{"arch": "resnet", "model": "self-supervised image encoder", "dataset": "aerial photos of the United States (SatlasPretrain)", "train_examples": 50862, "image_size": 32, "crop_scale_min": 0.2, "horizontal_flip": true, "translate": 0.06, "color_jitter": 0.6, "method": "moco_v3", "norm": "batchnorm", "activation": "celu", "depths": [2, 3, 4, 2], "kernel_size": 3, "stem": "single", "avg_pool_shortcut": true, "widths": [48, 80, 144, 256], "projector_hidden": 1024, "projector_out": 256, "projector_hidden_layers": 2, "temperature": 0.3, "target_momentum": 0.99, "init": "torch_default", "residual_init": "scaled_by_depth", "optimizer": "adamw", "lr": 0.0018, "beta1": 0.9, "beta2": 0.98, "eps": 1e-08, "steps": 11900, "batch_size": 256, "epochs": 59.9, "lr_schedule": "wsd_sqrt", "decay_fraction": 0.4, "final_lr_fraction": 0.1, "warmup_steps": 230, "weight_decay": 0.0}
Rows from block 5, named by matrix and row number. Rows with one number belong to one channel. Each number is 128 + 32 x the weight over the matrix's rms, rounded and kept within 0 to 255. All counts start at 0. Numbers have three digits each.
# convs0: first 3x3 conv, stride 2 (model.blocks.5.convs.0.weight, 144x80x3x3), inputs 32-47, a 3x3 kernel for each
# convs1: second 3x3 conv (model.blocks.5.convs.1.weight, 144x144x3x3, transposed), outputs 32-47, a 3x3 kernel for each
convs0.9:118133120117142086103158117116075095086073089095069037147139047138113048108107082122133104130135112083111125142155102188207085143190108146122085139150073145150134118116087090117061103124092091106099086066073114105123160131111166104055124107119138136086173178067154195120156072099130121071120132118107130131112118072101140147121109111145102085138136099111092112126099127142139160094108134117148120112144115122087111117068109143125123
convs1.9:128085119169113130180077160131115080146139121139111110106111175049165155097101162134118105168086085162124104150138083137163119109122128102096146093126141127128144129129107098177152136182094118089103150118113136109130136126089147129085135133088130107148136144159152113150066105158083134177093146162136101074138105099146132125068106118084119157121129133160119109136103094131126124150145174139149191146129158101142152112145162143114167
convs0.10:124172139105176191105148197167163129217204092181195075151181136139195111136188118118130123124130122152158114124123136104093168110133126150154105152140088137100107142135083148186077172195061145168140121156108122140097130079134096055104126064137123104126101076133089073127105136148118131126106128107101139136123067167119110146112102126088067146104084153125131151119129162190136105121102160120108143111121149156117129132063112107044135
convs1.10:158171156137222170197214206152149106116140073058127075167176156144173144202180128124109128108134105133102114110157170107110162126059126086124110107128068144148100104175124120179075105125099147127102116079107131115150169196157139184141154171151124150156072127136088123162128157157163166190158157115133200156101202176160169173154147123146117111090122105145167151109131132100162159138140114119136117121120113132109100124083080137085119
convs0.11:169147125107145171091118133113074105158141127148138145098147131156173151109149136103098119136104084124151139131139118163137173160126110109125127130148154074099125083106102065086094125149134079103088148102066138140120085054136116103170167141195101087129123125137102062061148102080171116084173168111089069095147076101114122134094079108077058098077083122139162209127163205118130163125076085135096105128139131114127163150156138133136125
convs1.11:124118143128151145191177155137177175122139108133182121196144146131103097137111100179150157179187171162149145149124145117125081134142167131132130091082054155116063143142149095132102104143158119150129113119121134151149144115142127125131092085123139148125122137117123140144154140144146134104133152103138193202123168193167119134147167135138142059146119094120148158062132118126148152133100075108095007139091065159117161128125071167128130
convs0.12:069086127120106162111115115126186116136156078145125058110165143118108099115075066117136143086159130097102093078098136108121182108096150097065081103087082130184131154156120173193133152080123121136157158183157144182105088060121126073085129106097121112112118118113142118118147167199115161155134153125108091186139150120126142124134143139134144061145178105116124156075107142096100155104099102112114164150173150138124187163136138171203135
convs1.12:130152198190182171193166137105152114099121149146097099140153173138121126110122132137100148130048068109095121136150152167143154151111159097139144119197159163172130157156181138148169162132128134147151111099137148131164105099141138108087139079093144136135134127164127154169072119134116164125078108127140068100121127125132141118070131131070102119113077074185158162212162155200185150140144175097204163115119110083142104092109108091073149
convs0.13:094100109089063059149137131123100115105086114141149150106070094059057099124123136086084092135117153162178162099134123128129126101124142102044104036025094137117142096081096131167190120136146084076111093076093125132118140129155109106108099086116088093105083061067097112124118106115130115125177174162105113134132159140108124110104121150116143149113123127128107113078085085073116070137101144119107103136122147089077058115032057160142092
convs1.13:175136142117079091127040055155156160133119158168153176125105113104111111111124133097057047124094082103147108109129103103127180124100145116157112132149133150096118116143140157169212121126148113148150129136133111119146103134117125127092093114069136137157125113141094084126128114105158116094147141123070039099139157149133147132136130163119062147137213154176204223173174186147153147160216194148203196146095158159148139168118146155121133
convs0.14:139153158090106149062059160123106124149136135147152133103117094139094095157140084105115077096126106134156106157135119161115117110119100151150144096127111111112120094122141168163160158181185133104063123107072168172122139088082171153134160110125142069103103053073143098114086106137110122149131096143150130114179125092139152117143117064136083064144122100174121102195183127174138115096146129146149155172144119112112175079070140087009119
convs1.14:146165148093112131154129156112121149152077136063139172139140147110121124114128144099134141085120138112133151127126150135068145174115145103133136149103111136076106158155160177124119182150137133112118138118138157121153150185132144173093126180136116147137128132131135108101133161141140144142152183155068084094086143120067118142139145138120115117111161148131102096135080074088071082143141125132163120101122099143126142140133145135116136
convs0.15:104143113146162117134148095138139084161126034148127099171145141188172121156148109147154157130184135136090081114148156128102125121076097089128159088143146101107158119118066149144120136149145168160156179120114170087101132153160126089064124104095084148179097114139087066093077110089081077097079110089128140140105123126122063076100148127083137144110113079121103109117169178065148168097115143095122109102089107162155143099136146073113138
convs1.15:152126133153121131176183172138148114093140073131131161155146109149128169145100095126174136125135095150112133104106111126122143078096116187163181168184188125182123111145091170154123149144148162158106145154143124135125102085098108090137126070120138156071150125111084109116085085092121155119104069128163117159093079190106129162109161098161184110118133097115128098098122130109112133121073145113163146124133099096073098086169102155135117
convs0.16:142072118118087141160164184170161143160171174105141132142118134127135172107143154062063092137117120165188182133137126114106113104063072131114168027064078129113109106065082097103095120117113121098106136143123147142138130089103141107124108082103120137149081049091102031076130132111148107125103122074110105112144139144155149152113104140138134168170154167117086124105018067161138140136152143132137109145147148098093147101066095129117108
convs1.16:107145133076131099114142139133121127179143158097062074140162137120119105133133108130100126103082108120165160147138127112121137126104139116146118129155107189150146171138148130116095134123170098101098085130113108127151069100104114169131078120097134105108149168146128127113163156164150088098175193148094083085157153124125113142166175183163123136145159165114123145149166171131163146154176185165238153107093114098109101131107097155137123
convs0.17:154113186114114188101081082074130152091132161107092151132095143088105120086090139138152136090122094141159118138140143137096121144116116073059066129097131070051113128149129123109151154127179127150102142100117101140091136192121171177113153184130106160097156148159149126112121117159085091137130120169131127113084092080168198179163197104148185103167198165165158136161161167077092078117111088121155129149115098070082089128124119145085153
convs1.17:112070108149138153065094083147136116153125130158115108118113105101078084127122131127114092127109105106154118157164185141132211104116095129081115154074107146127146146155163138100171105116117108101107149121123130104082125130110104080120094132095129150135153123138073038039170132142125079118141133129114122125132156175119118111121048082081157105134160162163135160143090145153085136156150152193155196145154143146098152162080136131083102
convs0.18:134136149178167196171144152144127094128098042165152129132107100141129124145137117135155138143185151154130117112128111125137165119108112136123106101083108108139194111110126109042027184169171190167153182178152162100108115080084074087070101085087122164123140166173161122123115157141101119127118132130137154134176206192120038054126128130153157191121087102072042080118139160167206210153150177130176154108110117160112157132173144079095142
convs1.18:158123166074145116164212187123114098124148092101076128131172117106107122086160114158155157148189146137120159155144140137114132146159148147131125194166189116115109132145105139164124186156165094074103000054081034057056130142131112115123049000058136164154138111173155163201132134120126116092141157132143147147148140152141139146141149143136143115124092122146139120116114146095085142121096095137168150114156136105106117074140080062079101
convs0.19:115123160055131160094119130178105110192128119172117123107082155075084160099111154126099152129107178100114181072124138058134217105123168119166135114183154122156127144113159104113163101101164110134160098089194164087134074104134058091190137103125075153192027145194089146148095096111113147147109109127131107178087108213110101154123115094113120146131131116119127149137127174128103175166136141192136114147109141144167081173231163153201160
convs1.19:100149101145148118169148122078197192088142193109079115081113058150139115106131099122135159189165163178143123063153148162202128141136082109114088080154103066143133069138115108181106080189123109088111069098117115118147118177121158133126129107112108130099109095109115106079168123151155131166134099111135194149138151116136127109128112124118083129136098133123168188104166147144139166143135127140083119121164130146169134171137199166197194
convs0.20:118111096088132069106137078151110056128076041151074018151164132157137070153122070146132140147172076116139093142129130171158127130128139170150109198199097203174112115151147106126110108172151150148155130141128139116081157163135136107075137085094165157118183185100177141082136111094114122086090107065132130120125141091162135152073092120107126130120111168175158114135160079111117098139096132132134143090102103123137094136149138152159144
convs1.20:103070076179133127093086130150157114055140151067117110083101114055106092091134142145138154185078095138136155144160156144157162103098151121154111107111099129123134156130143123137125125085119140124094096077088091142157115119129137124117146116143148173138128175100135127085137097135081131134086140129140122075182163082159086113078068126040147155079134161133140130133127129149152114117145178089141164137123094114117155082132169098118152
convs0.21:146141114078064124130145115135103129112090128124097119165138116143136145099121108104094092131153158106121107071079077072063095115101148125094094112112143092064053175200197162180178063036045133118127151169167152099071162126117091112088119084083124109133166166164140133109132117132141155154169189195128150141104114107113152134125132139125148140100084093154186140135112119097082095130100100073082063149167159102092101091113128127170153
convs1.21:113118108154161117136088127170146115184133196111074105075085082110135112076134090117102121196204184185184178112155107105187133133160152134092114154158113121136090127160128165216185110079109106062078058032024116077120127158146112110138114041076123065135079047082103051118142149105138109112129150096108081090149144177107106139174135114169137165156156122148072123120082096156056111124102126143109141119091080130103108180127157176142158
convs0.22:114117126139161133130162151093123078110066071118130121131171097128148074146193125109108089110093091151136148107117142099108156068078117115153109109156111134192162100076075157124112179218175110108129134078118188153175079127133123127169129128154131129146107099125130119120069069098032056108083086134119126121132148166142147163117133143147124146128118135135113134168151156144163167119133159075058140072078132112097100100105110116097120
convs1.22:166123119154117103138099112135108126071088078086122099132162170113146165159180217136131120158161138151143128125147137191110177196137180097119144096109114088082167123095121146132126198163138138084131104090135132145164152140129140102086164124112156200182085093138107114170102091106119121113146136165125093132130080146127102128130129127094089084132104112159133149131123149104080164117098095082116104096147157175104137112086106128104124
convs0.23:111070124093065063185153145064102139090086122127142149070089078075089089127164149100068098125111127163143148133100134139149135132157183063006076021000044167145146118103114060087103117103123117093097073066077087113089108102072102100109123156123095080104059065084170215173103095104122095107166145155158153134142137119111105103173187178176183171123125119079096056115095090143145092153161132137151127138113112122090069121066114148119149
convs1.23:152096131141039049164109093156105101158111139181166203138144149104120121100129125083093118139113118140148131107101107106144140110117116107128110173106128123081123139129128152149163174152135089112126171175181135151151113119111122126152146113141134140170148134154143124150092067074116135104105114099114103146081089095112115147141123096100012040074108077131134152122133133106105092163164174100116101140059085142090144134076130133093104
convs0.24:093138144144130131095060084138138109181159153173185146115095083072087108131153149123117129103146123147175131140172147165164138099039063123100107073060109138115117105073121094081109124149152096088124051039074163182180162115164123125151100044121127142121057070105052023068127110126115128095163158121166151164124120123138135119162154151158153160112104130135114128135139127146141145087089140124095093195177174143125133120132135082080120
convs1.24:160148148109120137149146179118092112144074140144123165104081091161139154136147149096080108097059092109077140097141147124190126081136083105080103164117146118181150120081110150127146121150154165159165165175172161121135100050079132139117045068061160146150169124160137106098060096066140191133140122101135138151141136152113120149168147124159152109127150153112160133133142113133117131165163108128070081153110125131112158128136160130105139
convs0.25:090099164077079131156126163132117168126134172094129162090090140103153157100125143109113106123136116149139126074052103112062110134142139157101167139132161135140149117088108085066107117093138127101107151176135123110121138085114132101123148154156049040100070035096099107148101085127123101144120108143152132112161168153137140143148160125159170113145129108066109077144101110167151145174151173150155110119091106128106123093086115135137151
convs1.25:130118146148123102146156129134118076127126127189149164182191188129146155130146154102091113094080101096113149135097114110111111142144146102125121102092073151118109147131133145124083165146147142157159130194196118156159105124097114146117153138133147152158140169139141156149102114130092124120073125125130140122102154113136174162136128134139096115070083089165147138137141122135142120156171179101132149169132169125100146097044104155134162
convs0.26:157118133140158122139165122134138139113125103133142128157161110110146163111114128142118112148126104166133107163056047201136065168216149138146157115111123151116130140125145115158132102120110092079134087120154129092119159114110149100027148232122108061050113054047115129094112070088106099086117123082101085115136086088137156118131117150102077090121110108129146154132212183133167125095124117118132119116129146102095129071068096106089075
convs1.26:169095089168087141191088139135157129123162141152177152120104150087095123124116158104131177118093160116078103138137100129167120141144109154161158190112132171123105139128121063115133088093114118129115155143135156161132128122141063087155091102154140080128145121093150106078099118108139176114131207153159147151131121162118134154096104098086101098130125122125139135115122123107145121157116110132087095159104100144142154139134105170183125
convs0.27:164098114114110118122195134101123168114087151126114149147087168109062168109114167163115043166090067129147135144120198142166180104135162150115078099122114104110097088114118097128138148145162125121106102093086143166166142135122130139127080083066143179179141178178102162150142138134121161100164144107117091118104097105132131140072108111073106099112115104104095085089134116125152152140120117129160151122139143126141118122138105148137112
convs1.27:140136159127125173101108122141145130104122152117102127142152160120113122117113143083045091117090104088102076111111119097075122133107164153177117152105140168129204147141138114104134111153131117132134149161139129165133107134118114121141085123125121107107120098111126117114101081127083016076114098121098089102130092074133097097190137154142113161156209158135180166139146150152166136164207167161159183161173191184203162169138148162137138
convs0.28:089121104114104119096083077152102097108117107123123149124097116179119117105110113114158166163192178123096119099113142137105157105117116130060086096041063131131142158142129116098114132147122182171192221183205118086126087053101143102134125121150133152121147162137126097106144128119081112128063097117122168187162184188056015069146137138166140144153135126070103095098131145154150134159141161168178201136093100138116091131113154056094105
convs1.28:108067075107138103140171124100111084148140112148110152137133127111129133106168112127140134110115132115091154152166132137140086116112089106104140183144170142157130129120113112139115101141142123138115058122116084119062031061066053051090110078088119145147143137173119149160135171127089166103108091084147116111148156118119126116101128083101104084114036047127107147137128169103120142106101117150175163123156137131120127123167095118128139
convs0.29:072142116103106131134133126129160152141217209167168165115163177115190182132163154082078153099056155135090175105137071130161124159175101073072110014033123081046120096100125110109106110121124132123108134156106119121119112074139116071138166101119153147128141144136138136128122137106142134106137163126125106136132112116136143126138131171116093173113103184093081116162098150159102120149139119154136152149115142141139105160114069150104075
convs1.29:126128135101159117137105081105168182134145144123158138182120113172150133174167115177115145121084130157085139143129159144195142152137133101107130112117127144130140129127130083112092133086149126135135116139122135166153124145125108146146040134128145161118121150136107142162088074101105099107122126154098119157152162161100090107134133121170191083132150114152199155107193156102178165144148113135142091144117109091003102136138075132094113