A small self-supervised image encoder, trained from scratch.
Model: 6.09M parameters, 32-pixel images, arch resnet, norm batchnorm, activation celu, depths [2, 3, 4, 2], widths [48, 80, 144, 256].
Training: adamw at rate 0.0018, 11900 steps, batches of 256.
Data: trained on aerial photos of the United States (SatlasPretrain), 59.9 epochs.
Rows from block 2 of a small self-supervised image encoder, named by matrix and row number. Rows with one number belong to one channel. Each number is 50 + 12 x the weight over its row's rms, rounded and kept within 0 to 99. All counts start at 0. After the name is the row's rms in percent of the matrix's.
After each channel's rows are labels from the 100 images, of 14848, where the channel reaches its highest value: "patch colour" is the nearest of a few named colours to the mean colour under the peak. Only what is clearly more common there than usual is listed. The data: aerial photos of the United States (SatlasPretrain). In brackets: how many of the 100, against the usual share in percent.
# convs0: first 3x3 conv, stride 2 (model.blocks.2.convs.0.weight, 80x48x3x3, each kernel summed), inputs 0-47
# convs1: second 3x3 conv (model.blocks.2.convs.1.weight, 80x80x3x3, transposed, each kernel summed), outputs 0-79

convs0.32 090:72 47 47 43 36 60 48 62 49 40 57 88 45 23 65 56 40 46 45 49 45 17 47 50 63 40 43 42 54 66 48 56 40 60 31 42 52 44 42 48 58 51 41 63 49 52 43 65
convs1.32 117:61 33 54 19 54 42 56 22 32 55 57 50 33 27 32 60 57 63 57 50 67 43 46 54 53 46 46 57 53 42 49 58 39 52 47 58 52 54 38 56 57 48 36 56 65 59 55 45 18 37 45 40 30 53 48 64 48 48 59 44 44 46 77 51 51 53 51 70 62 67 58 53 81 43 61 43 71 37 55 41
patch colour: brown (76 vs 36.4)

convs0.9 057:36 59 50 60 63 56 50 43 56 46 49 62 41 63 50 25 29 50 42 47 45 75 41 35 62 39 53 28 41 72 36 53 41 64 39 40 22 45 46 61 40 56 64 55 39 43 46 36
convs1.9 080:60 48 56 47 52 47 49 56 29 51 76 58 63 56 43 52 51 57 30 62 51 71 62 61 44 33 51 25 43 51 26 34 50 52 39 43 42 27 31 51 51 24 45 42 51 46 73 40 55 59 43 59 61 48 38 42 45 43 66 38 66 41 54 23 50 61 48 38 64 52 53 61 39 37 42 67 52 73 68 41
patch colour: grey (87 vs 56)

convs0.8 068:69 37 91 64 50 59 24 57 45 40 35 45 41 34 53 57 37 46 36 62 43 56 43 63 55 61 33 39 57 56 58 38 45 53 51 48 43 58 43 50 65 55 35 58 41 41 65 41
convs1.8 104:49 46 68 52 50 42 37 48 39 52 59 57 39 38 46 55 51 62 68 69 48 64 46 41 34 31 66 55 25 48 41 53 44 45 54 73 57 46 55 56 59 55 56 85 37 54 53 37 61 45 49 53 51 49 43 63 41 30 48 52 48 45 54 40 49 36 32 70 60 42 30 27 62 64 46 80 51 57 64 24
patch colour: pink (27 vs 4)

convs0.7 082:47 51 28 60 56 44 54 51 46 57 54 59 54 38 54 44 30 48 19 40 38 41 40 39 31 50 32 77 52 49 17 54 55 46 49 45 45 57 45 44 64 52 48 74 48 32 48 42
convs1.7 130:33 49 45 28 46 49 57 49 37 63 54 46 60 60 53 73 45 54 59 45 55 57 67 51 40 53 44 46 69 43 64 60 48 52 42 52 43 46 09 39 44 55 38 51 47 43 43 44 06 46 26 20 51 64 36 65 35 33 38 37 62 44 53 66 48 47 52 47 46 54 48 55 58 57 59 54 55 39 52 61
patch colour: grey (92 vs 56)

convs0.13 094:46 46 74 40 44 45 55 52 54 56 54 54 41 41 45 28 58 47 58 50 39 42 23 39 57 53 45 42 43 48 62 48 73 22 64 47 43 42 35 60 63 44 78 66 46 47 69 35
convs1.13 104:36 47 54 33 50 52 40 60 41 50 58 42 32 18 59 60 49 55 79 41 53 43 40 63 55 62 51 53 46 69 22 44 49 42 55 67 40 46 40 54 45 43 63 72 42 61 34 60 49 33 64 37 62 44 49 48 73 50 78 45 66 49 54 42 49 28 51 57 68 56 57 42 56 54 71 68 57 44 44 58
patch colour: pink (29 vs 4)

convs0.25 065:58 47 30 70 55 48 39 32 27 60 58 76 32 56 51 45 40 63 51 41 58 53 36 37 63 50 52 18 39 54 45 50 59 53 37 40 24 46 41 51 40 51 61 47 51 58 45 65
convs1.25 089:48 50 51 32 51 57 52 53 49 50 84 44 57 41 46 42 45 60 54 48 46 65 39 61 56 44 27 33 26 62 21 46 54 56 43 47 44 26 33 44 41 32 44 46 39 47 70 46 53 54 57 59 60 51 45 51 39 44 73 40 66 49 43 51 50 67 75 50 50 40 64 55 37 41 49 74 48 82 50 52
patch colour: grey (86 vs 56)

convs0.60 171:52 55 48 49 74 37 58 71 66 54 49 42 56 39 54 66 46 64 37 42 63 48 60 57 58 56 69 54 58 63 47 55 47 25 53 53 63 90 57 50 44 61 47 72 58 61 56 47
convs1.60 110:49 48 63 43 60 61 63 37 53 61 57 29 52 46 51 51 42 52 43 45 43 65 50 65 47 53 26 66 48 47 45 43 61 64 41 41 35 46 52 50 28 52 58 32 51 55 71 65 50 36 42 71 43 59 61 74 60 41 43 67 62 33 73 55 20 63 52 53 56 53 79 53 55 40 60 56 38 67 29 57
patch colour: pink (43 vs 4)

convs0.17 132:49 44 51 43 37 49 51 45 12 47 47 62 44 56 53 49 49 61 39 55 42 26 50 44 41 65 64 58 30 57 47 61 28 26 58 63 46 57 61 56 54 36 38 34 30 58 62 61
convs1.17 099:37 22 35 44 52 45 69 51 59 40 44 48 57 35 67 52 40 55 68 48 25 55 43 45 55 40 44 39 41 51 64 75 56 49 56 40 60 52 61 58 46 68 53 45 07 52 59 72 41 51 56 47 53 57 60 54 53 53 32 62 54 33 57 59 35 52 54 45 52 32 67 60 59 51 75 53 36 40 40 60
patch colour: brown (64 vs 36.4)

convs0.0 048:53 49 41 44 52 25 49 45 34 39 50 80 53 49 40 59 49 41 45 38 27 44 59 59 55 40 36 36 42 52 67 51 41 24 50 50 40 27 46 53 45 44 70 28 45 37 63 40
convs1.0 101:42 58 51 34 58 58 54 43 48 70 67 40 56 48 45 47 51 38 42 39 63 47 53 58 59 61 52 42 32 60 17 34 51 55 54 37 42 43 34 41 46 40 65 42 48 46 78 60 52 51 69 60 59 32 41 36 42 61 61 43 66 36 28 40 37 53 81 44 57 62 77 52 48 48 53 56 40 73 55 58
patch colour: grey (90 vs 56)

convs0.63 113:42 56 45 45 43 49 30 30 29 45 44 75 40 47 39 33 54 57 44 26 56 32 48 62 45 27 52 40 56 49 31 43 57 67 31 42 42 56 53 50 67 52 34 43 35 48 42 63
convs1.63 084:47 67 44 66 46 47 42 46 48 53 63 48 46 37 33 39 64 58 34 50 55 45 38 49 33 13 56 45 31 52 24 35 28 55 58 53 62 51 68 43 68 42 39 42 54 67 53 51 52 69 60 63 44 49 35 37 63 52 37 51 38 40 58 58 62 62 28 54 64 45 55 23 48 44 43 40 56 38 69 43
patch colour: grey (90 vs 56)

convs0.14 071:48 47 72 57 71 67 29 40 29 38 48 57 43 42 54 57 48 51 55 57 44 36 47 34 56 51 49 41 42 65 48 42 58 48 47 78 34 84 53 41 34 43 48 52 45 57 69 57
convs1.14 094:19 53 45 44 46 61 55 39 53 72 78 45 57 52 51 47 48 46 32 54 52 58 45 55 66 37 44 21 47 50 53 42 46 65 57 41 50 43 47 37 36 55 47 63 21 28 36 59 58 51 58 69 64 58 41 38 42 40 41 67 56 45 44 80 43 34 66 58 36 43 47 26 57 52 61 60 63 50 48 60
patch colour: grey (88 vs 56)

convs0.26 124:36 58 61 39 53 35 55 43 23 54 59 39 55 42 31 40 52 52 52 50 60 46 55 63 28 32 63 52 54 38 50 60 38 44 42 27 35 48 35 54 46 20 52 52 28 63 61 39
convs1.26 093:34 43 53 25 53 42 42 51 59 45 40 48 56 64 61 58 51 56 42 54 48 35 64 55 77 58 84 51 61 57 38 57 74 56 43 67 60 39 52 64 44 51 63 36 50 48 62 53 39 42 53 44 56 35 51 47 66 53 11 49 40 53 46 40 70 56 26 47 78 49 52 55 46 36 46 54 52 43 47 69
patch colour: pink (33 vs 4)

convs0.53 075:44 65 73 50 55 40 39 49 55 54 40 37 44 30 46 36 25 49 50 51 56 64 37 49 52 51 52 14 48 42 43 53 83 59 58 36 44 41 28 63 47 47 65 52 49 49 46 45
convs1.53 098:30 56 50 66 74 49 42 45 56 62 76 48 41 28 39 50 62 44 30 47 53 48 44 46 72 43 57 32 36 47 15 35 53 61 51 52 41 48 25 29 57 29 45 45 50 43 50 50 57 63 47 65 61 51 50 35 71 64 62 61 67 50 45 38 57 57 64 58 50 50 59 41 53 25 43 60 43 49 49 58
patch colour: pink (25 vs 4)

convs0.6 061:52 43 43 41 47 45 55 32 35 56 57 45 62 36 43 44 55 64 52 52 36 59 29 38 54 42 59 44 50 58 56 55 23 48 49 46 17 36 27 54 49 44 37 36 24 64 36 43
convs1.6 108:58 42 58 38 52 41 44 78 31 34 47 68 77 57 36 44 50 66 41 55 55 57 72 55 43 50 71 37 43 26 49 65 65 58 46 52 49 57 50 53 57 47 64 51 37 43 75 48 31 73 35 44 53 54 42 52 56 55 44 59 46 44 44 27 70 72 56 37 48 47 60 66 47 38 45 44 36 48 70 50
patch colour: brown (65 vs 36.4)

convs0.42 136:50 42 29 60 27 56 55 76 34 47 43 60 39 50 31 37 26 50 50 52 24 51 56 55 51 60 63 50 55 51 32 60 34 41 48 43 43 29 56 47 44 36 64 54 57 54 63 31
convs1.42 090:30 55 54 43 56 54 51 41 39 64 39 52 48 42 42 48 43 38 38 49 62 34 60 38 76 57 67 50 29 67 24 57 47 44 56 48 32 48 42 47 48 47 54 30 51 47 72 70 45 48 48 55 61 57 46 40 55 83 41 50 51 49 49 30 29 37 59 54 77 66 66 63 57 36 46 37 31 63 59 51
patch colour: grey (89 vs 56)

convs0.49 110:35 39 80 58 50 53 31 30 52 24 28 47 56 45 42 46 40 46 47 29 59 33 49 57 50 46 48 62 45 65 58 38 57 39 41 54 53 23 55 38 65 67 39 43 40 52 51 50
convs1.49 092:47 47 54 32 44 47 52 63 50 52 32 75 59 43 37 64 50 45 74 58 62 51 68 35 35 45 86 47 53 39 62 54 50 54 58 70 49 65 61 52 48 56 67 60 40 42 50 33 49 69 46 43 46 53 41 15 46 53 40 59 29 22 42 39 62 43 47 47 51 54 43 34 42 45 52 44 65 48 67 40
patch colour: brown (61 vs 36.4)

convs0.10 191:45 33 48 36 40 53 40 44 43 46 45 48 56 42 43 33 19 44 52 37 45 51 49 47 38 50 37 16 43 61 37 38 46 20 46 47 43 49 43 37 48 50 47 48 40 23 31 39
convs1.10 113:60 60 40 34 47 44 49 51 44 48 22 72 51 60 50 64 55 32 62 44 56 41 64 36 48 30 60 45 56 61 68 55 46 35 65 68 63 59 48 45 69 51 46 61 40 51 33 37 49 69 62 32 54 46 35 30 30 51 40 36 32 56 31 56 63 31 41 51 50 31 35 53 39 58 47 38 59 43 72 48
patch colour: black (53 vs 1.2)

convs0.74 086:22 52 21 57 56 58 56 61 28 42 51 60 58 37 75 49 39 48 46 55 42 63 43 38 48 30 36 60 49 49 23 43 64 52 33 45 46 56 41 44 57 55 37 66 50 38 59 51
convs1.74 121:37 44 42 15 55 58 56 53 37 60 54 40 55 55 48 76 46 55 51 45 53 61 68 51 44 55 35 52 70 48 65 49 49 53 45 50 39 40 12 41 40 50 33 42 61 48 46 46 16 40 34 22 52 58 43 71 44 30 49 35 63 50 56 64 42 43 47 47 52 60 61 68 59 56 53 47 61 50 54 55
patch colour: grey (91 vs 56)

convs0.2 097:26 55 39 42 51 69 50 25 74 43 49 24 44 41 65 42 51 44 56 49 48 69 52 54 49 46 53 50 66 60 68 40 51 48 42 24 64 39 45 43 50 39 40 58 52 38 40 28
convs1.2 089:51 38 49 52 40 35 53 61 25 47 46 48 56 32 35 32 47 67 45 72 60 51 31 61 52 47 39 46 56 15 51 53 38 89 56 45 50 60 59 45 57 57 59 46 39 50 63 48 38 56 29 60 36 53 55 68 55 49 58 65 51 53 62 38 38 48 54 67 43 53 56 51 66 40 66 52 42 27 52 26
patch colour: grey (85 vs 56)

convs0.71 100:55 66 56 55 48 37 40 40 65 56 43 46 68 40 46 29 38 51 49 55 49 70 39 46 56 48 51 19 51 31 54 55 75 54 47 31 56 34 19 58 61 42 65 49 53 48 47 44
convs1.71 106:22 59 43 43 51 71 45 50 54 69 82 53 43 28 49 44 68 45 30 51 53 46 46 57 64 59 45 33 57 49 33 47 57 54 44 57 28 38 31 45 40 16 62 52 54 47 53 49 48 45 47 57 70 47 50 37 56 45 64 57 63 55 52 46 51 41 73 45 38 58 62 35 40 48 62 63 44 70 56 71
patch colour: pink (48 vs 4)

convs0.52 123:40 48 63 52 50 59 27 55 60 37 43 65 50 39 30 42 44 54 45 38 43 54 51 53 70 45 57 53 60 48 31 39 04 35 54 53 54 63 51 44 64 33 45 44 44 55 61 63
convs1.52 118:38 34 45 44 52 48 35 34 68 40 49 62 40 47 55 45 55 64 70 53 74 55 34 48 65 51 67 55 40 59 54 62 66 45 67 68 68 55 61 57 52 64 75 51 38 65 51 68 39 49 58 51 49 44 55 40 54 55 08 54 29 57 50 62 42 35 46 49 70 41 40 59 63 69 66 54 51 52 44 51
patch colour: grey (85 vs 56)

convs0.48 111:67 30 76 31 65 48 46 48 52 31 48 49 53 40 56 32 60 56 54 56 53 44 43 45 40 40 47 46 45 53 52 45 19 24 49 52 58 77 43 42 50 47 20 57 48 45 47 52
convs1.48 120:42 49 41 26 31 63 52 50 41 55 54 44 62 46 49 46 41 42 50 56 57 58 52 55 62 40 18 33 57 45 76 66 56 45 41 52 60 44 65 54 40 62 65 67 27 50 36 54 50 31 49 54 60 53 44 46 32 38 39 61 53 65 47 66 39 24 71 50 24 40 33 39 59 66 55 56 68 60 45 43
patch colour: brown (67 vs 36.4)